{"arch": "transformer", "model": "CTC audio transcriber", "dataset": "read English sentences (LibriTTS-R)", "train_examples": 15625, "n_mels": 80, "hop_length": 160, "input": "log_mel", "spec_augment": true, "win_length": 512, "tokenizer": "word", "vocab_size": 8027, "norm": "layernorm", "norm_position": "pre", "hidden_act": "squared_relu", "head_dim": 32, "fused_qkv": false, "bias": "all", "qk_norm": false, "parallel_block": false, "moe": "top_k", "drop_path": 0.05, "num_experts": 16, "moe_every": 1, "expert_mlp_ratio": 0.5, "experts_per_token": 1, "shared_expert": false, "subsampling": 4, "layers": 12, "width": 192, "positions": "learned", "residual_init": "none", "optimizer": "soap", "beta2": 0.95, "learning_rate": 0.0018, "beta1": 0.9, "shampoo_beta": 0.95, "eps": 1e-08, "precondition_frequency": 20, "max_precond_dim": 512, "one_sided": true, "adamw_lr_other_params": 0.0029, "max_steps": 6800, "batch_size": 96, "epochs": 41.8, "lr_schedule": "cosine", "final_lr_fraction": 0, "warmup_steps": 200, "weight_decay": 0.1, "adamw_weight_decay_other_params": 0.01}
Rows from block 3 of a small CTC audio transcriber, named by matrix and row number. Rows with one number within an expert belong to one neuron, the router's apart. Each number is 128 + 32 x the weight over its row's rms, rounded and kept within 0 to 255. All counts start at 0.
Before each expert's rows are labels from the 100 clips, of 14976, where the router gives the expert most weight on average: "top examples" is what is common among them. Only what is clearly more common there than usual is listed. The data: read English sentences (LibriTTS-R). In brackets: how many of the 100, against the usual share in percent.
# router: router (model.blocks.3.mlp.router.weight, 16x192, trained with AdamW), inputs 96-191
# up: expert up (model.blocks.3.mlp.up, 16x96x192), inputs 96-191
# down: expert down (model.blocks.3.mlp.down, 16x192x96, transposed), outputs 96-191

# expert 8
top examples: voice: male (77 vs 48.1)
router.8 [157  60 118 146 155 134  95 135  73 163  92 135 120 153 118  71 130 114 161 182 136  76 144 111 144 108 107 136  67 189  83 158 119 157 124 163  72 111 138 173 186 131 135 127 132 144  83 136 125 133  64 186 107 147 141 123 132 147 106 174 129 147 157 167 124 102  96 158 131 162 155 163 114 129 176 141 106  80 151  51 121  66 165 100 156  82 151 168 117 170  89 115 115 155 104 165]
up.0 [128 125  98 106  64 115 113  30 156 190 165 164 125  90 167 148  90 131  57 196 143  73 140 154 138 129  82  77 137 129 119 148 180 119 145 110 103 125 161  95 180 114 202 167 160  92 128 136  86 187 126 104 135 162  74 152 151 135 131 165 116 160 185  94 181 105 134 100 168 103 128 109 104  83 108  92 148  97 101 118 118  51 138  97 159 150  95 102 104 137 160 127 150 152  89 152]
down.0 [163 178 120 190 131 154 127 150  92 192 150  88 119 128 161 116  70  65  95 150  76 143 183  66 118 152  81 153  97  83 112 127 164 103  73 111 122 141 113 126 160 128 165  80 104 176  94 105 137 179 161  82 162 155 100 131 152 129 122 135 151 102 135 133 136 116 203 139 147  93 168 122 129 127 130 151 148  98 154 169 113  70 160 158 139 126 139  88  78  93 140 125 176 111 126 105]
up.1 [ 76 113  70 144 162 132 137 105 129 166 117 215 162 216 104 179 109 107 152 169 140 136 154 104 112 133 129 130 102 132 110  88 124 210 138 151 170 130 102 123 136 116  86 142 158  82 161  96 143 102 133 155 167  80 188 107 143 106 108 126 142 103 130 105 121 136 170  91  74 133  70 123  67 110 128 148 119 121 141  94 114 184 192 164  93 155 136  96 142 170 132 154 120  70 132 115]
down.1 [119 190 166  83 146  82 139  84 130 140 108 154 163 120 106 136 177 105  76  93 125 161 122  95 127 122 126 127 112 142 137 145 177 144 109 154 152 109 159 166  49 144  72 129 135 133 109 138 159 113 174 160 174  94 185 157 118 119 108 147 124  98 134 146 157 116 122 138 117  85  86 185 176  97 105 181 127 129 133 167 143 178 130 161 158 173 118  88 120 177 164 108 158  70 130 122]
up.2 [159  95 166  94  90 193  92 145 119 171  61 160 105 151 161  95 168 144  71 122 149  91 141 180 138 142  97 146 120 120  97 138 114 116 176  91 142 161 111 161 168 104 146 108  99  77 155  82 135 108 129  90 151 125 148  74 159 105 141  92 112 156 170  92 121 110 120  98  86 143 146 158 116 126 141  99  81  92 141  79 118 118 115 146 206  96 150 159 149 102 165 140 107 189 128  89]
down.2 [170 159 120 161 158 131 177 124 153 121 151 132 137  85  75 107 145  76 154  95 174 135 189 112 144 120  57 142  71 158 115 122 142 159  92 135 108 152 153 161 132 161  96 142 121  78 140 178 102 173 100 120 129  95 130 136 112 218 109 108  64  90 203 152  77 109 139 117 151 164 116 137  56 174  80 156 138 116  69 140 135 101 192  72 138  99 149 111 147  65  70  91  99 105 114 144]

# expert 10
top examples: the word "you" (45 vs 14.5); the word "he" (41 vs 17)
router.10 [ 76 115 120 115 113 112 181  98 129 108 116 157 151 135  86 147 134 174 114 158  99 128  97 135 107 156 152 125 105 107 140 149 169 154 102 143 172 120 189 141 101 124  97  91  74 153 135 144  81 121 147 114 131  81 111 154 106  86 117  76 156 152 121 147 144 102 148 128 176  81 162  81  73 192 146 203 160 137 148 103 196 141 105 125 121 117 119  90 102 116 125 119 200 120  80  80]
up.0 [156 102 171 150 106 222  84 162 179 139 173 168 164 100 133 102 106 167 121  80 126 123 148 126 138 171 183 116  92 154 140 128  89 139 124 169  82 114 158  66 116 141  82 150  91 146 119  95 133 108  97 165 149 103 132 142 153 121 165 144 127 152 127  65 109 131 133 108 124 113 127 105 121  89 107 103 131  85 151  54 150  95 108  72  47  62 118 145  99 113 144 200 142 152 132 119]
down.0 [ 92 129 129 111 166 208  86  92 120 164 105 138 183 136 166  76 116 117 110  84 152 102 164  93 188 116  78 131  95 123  68 114 108 111 152 227 129  99 129 151 133 153  46 107 110 174 147  81 163  93  97 170 127 159 111  96 124 131 153 167 154 141 122 141 149 122 113 157  90 113 140 219 156 110  86 183 114 100 134 107 120 103 118 130  93 102 108 139  83 146 106 125 125 137 132 143]
up.1 [ 98 162 127 104 143 170 185  85 110 135 144 157 108 137 105 129 107 217  73 144 133 143 144 205 115 115 138 170 144  97 136 106 112 133 182 109 142  58  81  93 149 162 146 122 133 152  81 143  88 124 175  99 106 173 221 154 149 122 117  96 170 133 132 132  78 179 131 130 132 109 133 125 140 135 125 136 110 134 101 115 153 139 127 163 122 135  70 171  55  93 120 117 136 132 140 161]
down.1 [179 107 142 159 101  76 133  91 100 127 141 113 104 133 150 179 152  46 175 173 151 127 116  81 100 160 150  94  77 110  86 112 214 110 130 125 148 103 102 122  71 158 170 116  87  95 152 125 159 145  94 118 119 154  73 123 124 118  95 149 117 134 106 169 147  96 127 116 121 107 168 118  62 145 138 157 114 135 113 158  90 143 115 121  96 188 177  66 173  84 136  90 110 127  70 155]
up.2 [110 161 110 168 141 131 174 141  96 119  49 165 140 101 121 132 117 138 163 169 124 134 132 105 141 210 148 194 100 154 133 116 142 118  50 171  99 113 170 129 102 165  74 154 153 136 186 200 100  93 144 165 148 110 144 175 135 111  88 120 127 119  93 168 104  83 222  66 153  88 142 118  85 137 141 174 147 119 147 131 186 121 169  96 129 154 138 160 140  78 142 104 182 109 130 109]
down.2 [136 136  80  85 102 189 113 142 155  75 175  69 155 114 191  72 149  58 145 119 163 117 142 179  79  78 138 147 114 158 143 144 199  97  87  75  76 108 125 166  98 162 158 181 145 155 123 162 100 185 155 134  87 178  95 133  84 100 122 174 182 145 165 116 136 110  59 132 140 130  88  97 204 143 172 135 109 132 143 140  71 144  86 117 112 103 120 172 121 124 130 100  93 105 156 186]

# expert 7
top examples: voice: female (79 vs 51.9)
router.7 [147  99 158 139 178 165 113 172 113  94 173 107 108 128 157  60  74  94 199  76 134 129 147  80 155 111 127  79 129 179 113 154 155 110 132 150 125 129 129 149 155 113 102  90 141 149  88 103 129 144 168 158 127 146  76 154 132 117 105 171 133 115 164 159  97  93  86 149  56 152 156 147 133  90 155 154 133  73 160  94 118 121 155 107 115 123 133 117 133 126  36 108  61 140 126 162]
up.0 [133 145  77  97 144  25 124 135 147 139  80 204 104 153 138  71 192  96 156 197 138  90 142 198 116 109 125  86 107 135 113  83 161 159 134 118 157 156 129  98 116 113 213 161 124 102  55  98 124 112  76 114 143 120 103 124 100 157 143 134  89 174 105 162  96 124  87  88 126 133  59 149 176 193  86 100 101 129 100 165  98 143  77 112 138 156  88 121 135 175 173 117 136  99 136 192]
down.0 [  0  58 158 107 138 138 129 100 114 151 126 104 141  84 135 124 188  57 137 147 108  87 180  96 156  94 133 109  87 108 153  43 126 190 112 169 114 162 157 118  98 109 120 169 136 148 182 141  85 122 114 165  66 188  71 104 145 203 132 122 100 118 168 120  58  93 117 135 146  92 155 163  95  84 155 132 146 145 138  77 143  85 114 139 123 130 110 117  78 152 141 131 141  97 186 140]
up.1 [ 87 170 145  97 146 108 153 112  99 171 117 138 125  81  87 120 119  97 113 132 143 123  43 107 133 208 168  93 145 110 114 149 101 124 130 164 111 148 162  99 146 124  98  80  82 163 142 131  61 146 139  89 156 101 201 116 147  69 130 145 158  63 140  66 158 110 143 173  58 133 150 137 121 178 119 154 157 109 140  72 150 147 142 133 200 193  82  79 162 118 136 114 153 165 121 123]
down.1 [155 114 181  98 107  89  93 188 116  91 119  97 145 168 110  70  85 101 144 151 106 146 137 113 167 113 115  97  94  82 142  98  91 157 104 195 122 145 119  78 138 115  82 121  53 149 176  87 168  93  73 136  98 126 100  85 128 122 138 138  48 123 134 160 103 159 141 164 198 131 146 141 121 101 116  88 144 151  94 179 157 136 135  81  75 102 150 127 164  98  98 169 146 201 140  98]
up.2 [ 87  95 150 125 187 128 137 106 179 151 110  74 182 128  89 138 102  99 110  80  92 123  85 160 119 121 138 152 178  76 155 135 133 120  91 162 124 181  46 135 167 195  89 153 109 134 128 155 128 164  85  89 206 139  47 142 163 147 170 176  75 138 147 153 182 122 132 158 100 159 167 173 108 131 103 108 153 132  82 155  97 151 135 117 146 135 122 105  84  91 158 118 163 105 133 139]
down.2 [144 112 106 153 194 161 129  97 126 113 147  74 103  91 178 136  83 154 102  99 159 113 171 113 128 161 129 141 121 199  74  95 190  85 163 134 142 123 120 160  82 118 111 123 133  73 138 154  78 139 124  92 137 122 112 186 129  81 177 145 171 111 143 138 179 143 155 124 100 137 107 160 113  88 185 130 117  86 123 186 100  71 112 100  86 182  68  90 111 127  99 136  88 115 171 188]

# expert 0
top examples: voice: male (89 vs 48.1)
router.0 [114 194 107 133 120 147 108 179  72  94 167 144  82 149  99  89 113 102 186 173 156 160 187 129 173 148  92 140  88 140 118 138 193  96 115 114 146 146 100 129 151 147 133  55 114 124  69 117 172 154 108 246  51 121 143 138 102 204 108 132 164 106 164 145  78 124 124 149 132 109 139 150 182 127 121 199 143  99 152 128 111 141 154 173 107 102 185 163 111 154  82 139  81 122  99 179]
up.0 [198 158 163 127 124  83  84 110 117  93 113 140  83 165  52 143 158 103 153 120 138 157  93 101 166 112 168 164  97 111 153 110 101  92  94  83 138 166 164  85 193 201 167 123 108 155 118  88 162 138 118 159  91  88 172 124 114 115 174 168 149  87 165 114 106 131 122 146  99 163  96 111 109 123  95 127 166 146 127 152 126 121 107  94 110  95 180 108 212 121 140 112 174  81 147  95]
down.0 [162 170 164 131  92 138 160 143  98 122 112 156 100  84 115 166 194 171 116 123 175 154 127  91 133  94 167 135 117 141 116 112 173 145 173  67  57 107 131 142 149 180 146 110 123 168 153 180 107  75 142 128 137 124 139 128 135 119 166 127 119 176 134 108 153 160  76 131  94 118  64 143 126 173 134 121 101 110 107  70 175  80 188 136 170 201 129  84 166 134 122 135 134 137 108  84]
up.1 [175 219 130 100 154 138 132  93 121 162  49 139 134 177 177  90  74 109 157 101 124 132 128 144 182 134 161 158 108 169 110 167  92  61  98 128 112 112 107 138 114 136 102 168 143 109  97 136 119 110 164  48  98 160 131 134  79 119  78 201 140 138 140 144 108  92 135  83 161  65 116 143 104  85  90 155 120 104 101 151 119  84 159  75 124 166 155 111 106 127 172 166 150 147 161  31]
down.1 [153 136 137 126 130 110 118  89 141 128 136 140 116 105 137 113 150 149 144 168 107  89 135 167 156 229 114 143 143 153 119 170 166  94 116 104 113 137 124 140 136 155 160 148 122 126 135 115 116 103  85 121 155 173 134 213 120 198 139 149 135  86 134 121 125  82 105 106 172 125 131  95  80 102 127 122  44 143 129 120 103 114 124 133 105  99 108 145 116 164 108  60  98 133 114 142]
up.2 [ 86 123 150 188  75 204 133 107 100 137 135 132 126 166 114 180 139 145 159  86 180 137  44 170 108 155 149 164 142 184 167 101  91 173 109 156 128 124 102 105  81  70  83 116 145 100 151 108 120 108  96  93 131 109 118  86 165 162 115 111 111 158 128 115 156  80 130 117 130 108 131 118 101 107 118 126 182 151  99  99 158  71 167 138 103 140 136 150  91 203  95 103 166  96 147 127]
down.2 [ 58  55 168 147 106  94 149 135 120 181  81 126 121 110 151 129 122 117 157  95 115 105 129 176 173 128 121 153 158 151 156 187 100 151 117 168 187 115 112  84 108  75  94 140  74  76 134 107 112 156  96 158 198 116 114  63 171 110 135 115 120 129 114 135 112 125 152 126  85 140 192 152 152  94 122 132 136  97 131 112 121 128  74 101 119  85 131 151  66 151 109 154 131  91 115 121]

# expert 13
top examples: voice: female (97 vs 51.9)
router.13 [141 166 138 101 147 142  82 142  95 150 148  63  56 139 149  94 121 124 163 117 186  88 168  80 147 138 126 147  37 172 136 142 150  96 145 114 119 144 139 148 126 140 134  96 130 147 115 116 103 151 150 179  78 131  92 161 123 162 115 153 102  58 172 169 150  69 100 144 151 148 183 164 176  85 126 127 141 132 156 103 133 134 184 147 134 111 154 129 135 124 107  87  70 143 119 132]
up.0 [144 112  90  95 168 112 125 165 156 107 128  74 140  97 117 132 117 126  92 124 143 114 142 107 142 107 169 109 157  45 163 160 119 142 180  99 118 122  91 162 112 164 119 113 165 156 121 223 127  74 148  79 175 141  81 142 179  83  92 114 125 168 159 135 165  80  52 130 111 154 170 123 138 122 106 175  99 199 127 133 117 114 118 101 121 143 187  76 126 125 112  75 136 105 152  75]
down.0 [159 161 133 117 158  89 116  67 154 201  95 149  68 138 160  73 157 152 131 110 121 181 119 150 107 116 149 165 127 175 110 194 100 141 148 175 161 136  91 163 114 113 159 123 150 126 109 199  98 106 199  79 147 137 115 117 184 163  88 159 175 102 113 215 125 109 164  67 129 152  75  97 150 170 146  98 134  99  95 113 172 138 131 158 169 173 144 134 150 130 147 118 127 116 115  86]
up.1 [103 169 114 139 150 161 123 113 143  90 140 152 136 136  85 152 151 166  94 188 157 105 148  97 123 198 110  90 154 159 195 150 119 135 106 175 147 128 127 166  57 207 145  94  97 104 151 170 105 194 141 107 166 139 143 134 144  89 118 118 143 106 165 170 145 137 101 163 119  99 174  92  67 165 169  91 158 195 103  86 127 111  99 146 107 130  59 116 178 119 130 116 104 139 106 113]
down.1 [137  96 105 114 151 145 134  84  85  85 147 139 164 160 141 108  75  81 135  91 109  56 106 142 141 189  98 132 142 109 177  76 199 123 168 120 112 200  89 126  75  95 104 127 168  67 181 103 136 109 174 196 126  96  83 103 113 142 128 116  80  89 162 156 138 120 128 127  76 128 162 135 149 143  80 117 158 152  96 143 146  48 101 178 109 133 111  68 120 107 166 150 115 118 120 105]
up.2 [145 131 128 161  87 150 144 111 138 151 126 135 117 222 146 108 151 121 148 147  70  97  96 187 167 120 130 145 110 178 206  92 161 105 155 157 125 106 168 126 102 143 176 119 159  58 140 106 113 124 126 144 154 183 115 137 166  71 131  96 112 122 158 147 116 165 159 125 105 123 128 109 131  54  76 144 161 121 109 125 160 103 147  88 130 127 161 150 127 149 167 107 132  58 112  71]
down.2 [215 153  86 167 124  83 165 106  73  80 168 162 135 116 100 137 171 107  76 156 179 113 109 138 110 107 115 140 160 141 152 129 124 129 124 102 144 114 136 172 113 128 151 132  90 130  81 102 121 136  80 144 186 117 157  80 108 152 116  64  99 159  72  95 163 109 131  65 107 150 163 179 119 126 115  94 108 152 149 111 103 121 195 122 119 158 138 126 100 169 127  74 124 132 167 158]

# expert 14
top examples: voice: female (93 vs 51.9)
router.14 [108 186  93 128 158 120 117 125  45  95 201 134  37 127 111  71 107 125 156 114 168 114 192 132 170 114  77 132 120 158 140 122 184  90 131 114 121 146 162 128 161 122 102 101 108  86 119 125 169 128 147 125  74  88 114 189  79 153 102 161 130 127 184 178  62 173 124 131 108 134 138 167 162  79 155 190 144 106 109 118 169 163 129 142 105 121 175 167 120 134 128  93 102 123 107 141]
up.0 [115 105 121 154 224 127 127  84  78 201 175 114 157 147 127 136 154  76 157 124  90 125 105 123 124 194 136 124 109  97 118 122 137 122 126 119 115 161 105 152 139 149 103 108 103 140 205  75  91  70 138 146 180  98  87 122 113 127 112 160 148  72 152 168 139  94 129 118 111 198  98 141 115 193  72 132 142 100 144 134 154 162 121 146 134 151  62  61 188  91 130  94 139 148 118 104]
down.0 [142 142 106 112 173 159 170  98 100 120 125 161 143 117 165  78 153 104 101 104  98 120 153 128 101 198 111 108 117 152 179 160 161 115 150 125  75 174  69  54 110 146 141 196 108 146 104 126 158  99 133 119 145 132 108 135 137 178 130 144 187 137 125 111 106  91 157  96  82 117  66 131 135  97  98 121  90 112 182 152 101 158 158  85 149 130 187 140  55 156 217 149 106 119 139 131]
up.1 [156 111 117 139  77  94 105  97 118 133  81 142 148 161  83 158 161 164 131  67 202 118  24 147 130 201 134 111 145 158 157 202 100  79 121 112 168 170 129  90 129 108 170 154 103 131 113  85 105 152 149 127 155 124 179 103 165 138 131 164 145 104 112 154 178 128  34 144 122 178  86 124 115 150  52 105 120 134 114 109 146 117 183 121 153 131  87 119 157  75 158 119 127 175 168 111]
down.1 [ 55 107 149 125  94  31 205  93 138  75 114  85 131 112  87 118  92 168 113  78 115 109  96 120 142 135 136 115 126 129 119 115 181 156  72 148 132 148 138 148 114 101 135 100  94 108 134 133 128 199 127  61 152 174 110 168  81  96 142  83 131 160 163 176 126 126  86 102 113  86 173  36  91 200 142 142 139 137 202 125 132 120 103  90 155 135 136 130 136  75 101  52 153 123 134 134]
up.2 [152 158 103  82 214 138 136  83 140 147 161 172 128 177 126 143 121 122 154 160 117 126 174 128 127 127 117 146 118 204  86 138 173 128 131 108 147 165 180 126 121 137 164 177  70  71 122  65 170 138 157 112 147 144 142 110 150 106  88 139 154 101  93 142 122 142  99 143 156 143  30 145 169 130  91 136 143  87 121 155 141 110 204 163 159  86 140 158 126  68 135 121 133 213 173 129]
down.2 [147 134 116  52 123  98  88 124 177 172 135  82  93 135 135 164 137 219 132 132 179  92  85 161 111 129 111 122 162  89 109 212 129 125 146 111 122 145  92 129 126 165 124 161 109 191 126  98 164 150  42 167 181 103 108 150 116 166 148  75 140  89 123 117 135 122 126 152 110 163  88  98 121 107 109 176 147 110 148 148 107  94  67 147 121 125 111 116 137 112 194 120  98 165 131 133]

# expert 1
top examples: the word "all" (29 vs 5.4)
router.1 [108  96  87 118 143 157 174 158 167 132 133  75  94 123 100 137 114  76 167 133 135 115 171 100  96 115 137 104 102  90  92 186 112 154 113 100 107 195 134 153 157 118 140 158  93 144 157 222 205 139 135 134  92 134 104  77  87 109 180 100 158 122  94 175 121 115 118 145 153 119 123 125 135 102 160 113  93 173 108  69  99 114 109 156 145 118  68 156  77 161 121 147  85 110 104 122]
up.0 [ 70 149 163 148 124 183 132 104 143 146 126 128 138 151 155 147  89 134 149 137 151 150 149  92  84 162 174 121 106 177 127 114 106 153 173 134 165 101 153 198 126 165 117 106  78  86 139 148 135 113  79 114 114 116 123 205 135  85 171  98 168  82 134  75 144 100 140 179 145 100 142  84 112 152 168  89  95 152 127 101 118  84 142 104 164 184  87 143 100 134 167 163  78 149  98 153]
down.0 [144 110 107 130 129 126 182 127 153 121 146 100 158 159 116 113 121 143 133 139 182 108 102 112  99  73 147 219 100 183 118  91  86 204 152 151 102 152 194 195 169 121 127 120  85 128 156 113 144 128 146 124 134 138  89  72 126 100 116 119 179 139 129 120  78 132 107 144  87 180 126  89 145  97 163 107 140 158 135 124 114 120  97 201 118 101 103 106 124  94  84 150  83 135 105  88]
up.1 [ 60 156 121  89 146 136 111 151 129 108 109 153 118 175 145 119 114 118 140 135 167 124  89 118 160 135 135 132 106  58 102  92 117 140 143 102 173 191  77 131 109 136 151 133 142  96 123  90 104  95 110 108 136 104 134  94 130 134 116  92 154 140 146 143 105 153 136 125 112 148 134 161 130 139 104 139  94 114 102 190 161 147 140 188 116 153 189  88 124 118 205 110 114 142 162 102]
down.1 [136 128 108 142  99  97  95  92 118 125 125 143 102 106 139 138 136 136 160 162 202 130  64  97 108 138 130 169  89 127  79 108 109  92 186 105 152 148 124 114 151 145 128 132 118 127 147  51  95 116  74 129 131 102 131  85 144 159 115 141  99 118  98 110 181  95 146 164 110 137 129 150 139 126  82 138 124 138 115 184 153 188 150 147 144 149 136 132 213  38 145 127 110  77 152 161]
up.2 [152 125 149  76 119 158 140  93 127  75 168 133 158 152  67 111  87 120 120 125 118 147 162 101 140  89 115 141 111 139  91 144 108 168 119 122 100  64 123 123 167 187 113 113 100 107  83 135 153 149 217 136 165 126  89  81 119  89 101  98 160 102  93 104  89  76 110 106 113 139 133  97  75 100 198  91  39 124 162  71 109  85 121 163 153 143  95 155 114 132 109 154 109  96 138 161]
down.2 [121  76 151 158 146 120 108  78 148 115 155 172 103 158 147 125 161 104 129 121  88 144 123 128 132 126 151 174 206 147 160 194  83 138  87 178 162 143 115 108 145  75 131 142 125 119 166 145 105 161 166 134 104  79 180 126 181 146  81 152 161 126 180 132 118 173 124 124  93 132 122 117  73 132 129 149 156  95  96 128  77  96 110  76 118  83 117 102 155 127 139 115 168 111  74 163]

# expert 2
top examples: voice: male (94 vs 48.1)
router.2 [131 117 124 153 185 142 132 150 118 125 187 109 109 118 147 147 111 134 169 121 201 176 196  86 161 109  96 108 108 208  98 155 187  82 139 137 151 153 117 102 137  82 108 112 167 115 120  79 116 138 119 176  66 162 136 168 135 193 104 161 129 111 135 191  84 100 101 142 106 110 135 147 155 109 129 169 140  69 181 103  91 118 137  90 101 111 138 135 107 140  81 130  79 107 104 196]
up.0 [118 134 105 188 119 146  94 113 133 112 147 122 151 121 100 121 106 146  94 141  92 118 170  90 179 149 132 139 108  76 166 145 159  82 145  96  77  59 116  84 215 164 106 136  86 101 158 171 124  48 170 115 138  46  81 160 176  89 120 177 134 179 136 110 148  56 111 118 179 186 152 102  82 122 187 183 119 158 125 106 133 113 177 117 177 125  96 137 157 129 182 111 177  63 125 134]
down.0 [134  67 179 113 126  93  86 154 150 134 103 129  88  93 122 139 139 152 155 118 123  86 135 161 162 142 146 117 103 164 168 113  75 171 119 107 114 103  90 184 159  81  80 146 131 114 181 154 123 121 120 128  89 177 136 126  42 127  89  97 158 109  85 121 188 183 193 124 107 135 157 171 137 152 118 100 163 163 130 134 143 150 128 160 171 140 101 131 117 161 158 149 151 123 125 100]
up.1 [118 133 163 109 132 131  92 136  92 242  49 118 133 134 111 123 129 138 106 172 151 117  79 160 174 154  99  85  86 122 183 105 167 169 171 161 120 131  97  77 119 119 115  63 135 111 141  86 113 101 109 118 117 116 173 114 144 124 138  99  94 146 143 137 115 114 159  46  93 108  70  91 122 170 140 173  91 105 109 102 154 133 171 123 153  47 155 158  98 117 198 111 198 115  83 121]
down.1 [140 141 111 148 133 126 128 195 144  75  94 149 130 115 153  71 155 135 143 101 100 101  95 172  84 116 138 154 106 145 150 197 123 194 104 132 154 157 108 150  88 109 141 175 152  60  92 200 124 118 183 169 146 110 120 140 142 115 143 161 114 149 145 164 115 150 102 119 133 178 147 134 104 163 123 111 102  95 103 116 111 123 103 135 150 153 138 145 116  75 107 129 130 104 138 157]
up.2 [167 133 153 127 123  96  98 171 141 115  69  57 161 197  98 178 180 129 136 125 153 120  95  99  71 111 107  74 198 156 136 101 130 207  91 132 129 152 127 122 158 105 196 117 164 155  92 139 180 146  93  99  64 123 127 123 166 123 159 151 121 119 147 137 149 171 138 112 131 143 150 121 117 125 110  81 127 159 134  62 132  75 102  96 109 129 120 157 173 113  78  97 133  71  98  87]
down.2 [104 113 180 137 116  82 128 127 180 122 100 166 109 111 118 126 105 177 215  98 103 178 117 199  99 158 125  87 111  90  72  91 190 147 101 160 223 118 196  77 125 135 145 139 191 161 104 169 106 139 149  84 114 108 167 117 141 179 150 127 111 138  85 111 123 158 140 112 186  82 166 131 160 114 112 172 134 115 103  86 104 191  56 110  81  59 134 161 160 121 110 114 115  72 154 177]