From a checkpoint of a small CTC audio transcriber.
Training: 6800 steps, batches of 96.
Data: trained on read English sentences (LibriTTS-R), 41.8 epochs.
Rows from block 3 of a small CTC audio transcriber, named by matrix and row number. Rows with one number within an expert belong to one neuron, the router's apart. Each number is 128 + 24 x the weight over its row's rms, rounded and kept within 0 to 255. All counts start at 0.
Before each expert's rows are labels from the 100 clips, of 14976, where the router gives the expert most weight on average: "loudest band" is the band of the loudest frequency at the time of the peak; "responds to" is what is common among them. Only what is clearly more common there than usual is listed. The data: read English sentences (LibriTTS-R). In brackets: how many of the 100.
# router: router (model.blocks.3.mlp.router.weight, 16x192, trained with AdamW), inputs 0-95
# up: expert up (model.blocks.3.mlp.up, 16x96x192), inputs 0-95
# down: expert down (model.blocks.3.mlp.down, 16x192x96, transposed), outputs 0-95

# expert 1
loudest band: 500 to 1000 Hz (39); 250 to 500 Hz (37)
responds to: the word "all" (29)
router.1 [144  88 131 115 103  99 131 143 166 146 117 105 111 127 151 148 105 125 127 175 159 113 117 154 132  95 109 114 163 125 105 131 171  88 114  86 116 166 124 139 166 155 133 133 129 150 107 126 168 121 148 121 119 113 162 115 143 130  92  89 108 177 144 124 108 150  98 128 157 111 126 165  92 120 134  86 174 105 133 135 132 172 169 162 166 130 116  76 146 118 151 110 118 101 121 123]
up.16 [104 114 120 130 101 112 164 164 134 133  97  80 102 101 160 130 106 173  91 157 143 151 151 139  83 111 151 135 115 153 108 169 126 111 157 115 148 160 107  96 135 107 136  95  98 159 107 128 150 165 114 129 145 126 129 111 124 117 137 105 130 126  97 129  73  91 121 109 122 158 117 166 116 119  81 108  97 154 125 115 111 132 123 139 144 145 114  94 135 148 153 132 108 112  90 148]
down.16 [117 118 144 109 145 109 137  92 160 175 130  63 127 181 149 115 155 143 119  99 114 133 159 106 148 184 157  91 106 115  83 120  89 131 121 134 108 124 107  99 152 158 131 141 116 119 114 152 153 100  92 134 137 153 121 138 120 135 163 133 138 110 126 133 112 125  75 187 117 110 109 179 149 136 153 134  99 152 100 155 141 139 134 109 136 129 149 136  77 114 127 158  83 118 160 104]

# expert 13
loudest band: 4000 to 8000 Hz (48)
responds to: voice: female (97)
router.13 [103 127 163 146 131 100 117 136 119 152  85  94 116 134 148 116 153 104 124 100 165 109 158  98 126 147 139 111 147  86 173 148 155 173 101 124 152 114 154  90  96 115 159 142 157 112 129 180 108 112  96 117 117 113 140 154 121 162 178 131 169  94 134 107 134  88 122 144 111 118 153 137  90 142 134 114 165 115 135 129 140 112  85  56 157 122 118 109 120 122 147 138 145 121  85 135]
up.16 [131 160 154 106 140 101 138 119 121 101 142 142 122  87 166  97 154 109 125  99 155  96 114 131 144 168 143 139 108 104 154 155 179 128 130 158 129 170 137  91 123 105 183 159 146 118 135 138 131 150  87 124 135 157 128 117 113 112 138 161 129 123 139 185 103 126 115 108  96 131 156 135 111 176 172 133  97 139 128 108 143 143  96 146 103 153 107 143 126 144 127 134 124  98 138 111]
down.16 [144 107  54 118 142 133 104 134 107 123 138 119 106 123 128 101 144 165 106  94 109 124 124 137 135 110 117 117  83 129 148 169 158 156 115 101 104 163 129 160 140 122 131 108 100 137 121 115 150 111 123 109 147  98 113 133 145 130  80 105 132  99 128 137 109 140 137 120 102 108 145 138 128 117 139 115 128 112 110 141  61  98 150 123  61 158 121 132  81 170 138 126 154 151 149 122]

# expert 10
loudest band: 250 to 500 Hz (32)
responds to: the word "you" (45); the word "he" (41)
router.10 [ 71  78 136  98 130 156 124 127 127 121 140 125 110 115 134 112 139  97 100 132 124  98 133 118 125 128  98 118 129 195  97 105  99 124 130 145 137 106 123 120 131 125 115  94 137  95 153 147 123  95 167 103 194 172 156 128 108  91 113 127 143 102 116 147 120 119 150 182 133 155  86 159 134 153 154 103 102 180 110 140 114  95  79 119 101 118 128 106  94 133 123 113 111  89 162 125]
up.16 [120 152 141 114 125 176 116 151 166 187 144 145 132  90  84 117 110 119 143 143 159 107  94 135 155 120 126 147  88 148  83  99 135  80 115 112 124 145 108 189 132 134  97 142 133 135 140 147 141 164 143 121 130  98 134 171  97 163 137 124 135 131 133 131 141 185 155 112 126 143 126 104 104 141 123  90 171 128  94  97 150 160 123 124 109  98 139 156 121  93 116 139 115 150 111 125]
down.16 [161 141 132  84 130 117 105 158 140 127 150 121 133 135 139 152 109 169 108 133 139 185 124 102 121 156 125 152 107 112 123 118 172 113 101 204 123 155 140 122 104  76 116 100 115 147 147 110 129  86 110 155 137 191 117 149 115 118 120 121 115 155 183 173 102 141 140 136 105 112 162 134 103 131 163 129  94 131 111 127 153  96 112 140 133  92 118 106 150 153 139  63 157 107 114 153]

# expert 11
loudest band: 250 to 500 Hz (34)
responds to: the word "her" (34)
router.11 [163 115  97 113 139 109 135 118 121 152 157 107 114 143  87 126 140 171  99  77 165 127  89 119 149 106 154 149 130 127 151 119 119 117 150 104  80 133 100 122 105 168 105 148 144 112 142 104 115 140  92 102 103 101 145 109 150 125 128 111 132 132  84 136 118  88 125 119 131 109 105 154 148 149 157 139 141  78 146 149 145 104 141 149 120  71 151 141 180 111 131 103  94 111 102 128]
up.16 [129 103 101 102 156  79 151 133 137 142 144 120 145 126 111  94 110 144 118  73 144 123 105 127 156  98 150 108 149 111 143 153 132 119 143 131 127  90 143 146 160 145 111 143 190 130 147 168 139 166 144 156  93 129 142 143 118 151 117  84 115 133 129 107 111 119 114 107  94 151 157 116 144 172 128 115 167 125 164 118 159  98 127 114  81  84 155 119 149 110 134 151 137 118 111 110]
down.16 [118 152 114 123 103 167 124 114 148 140 121 111 171 182 117 169  83  84 125 154 112 111  77 104 163 118 152 118 130 112 211 122 140 159  73 141 148 151 139 184 118 129 137 146 110 143 110 126 125  98 124 136 159 112 125 125 147 114 139  97 153 123 146  97 124  93 166  98 146 110 112  67 113 138 154 133 124 120 140 152  96 117 142 151 165 131 105 108  98  93 176 138 105 111 113 144]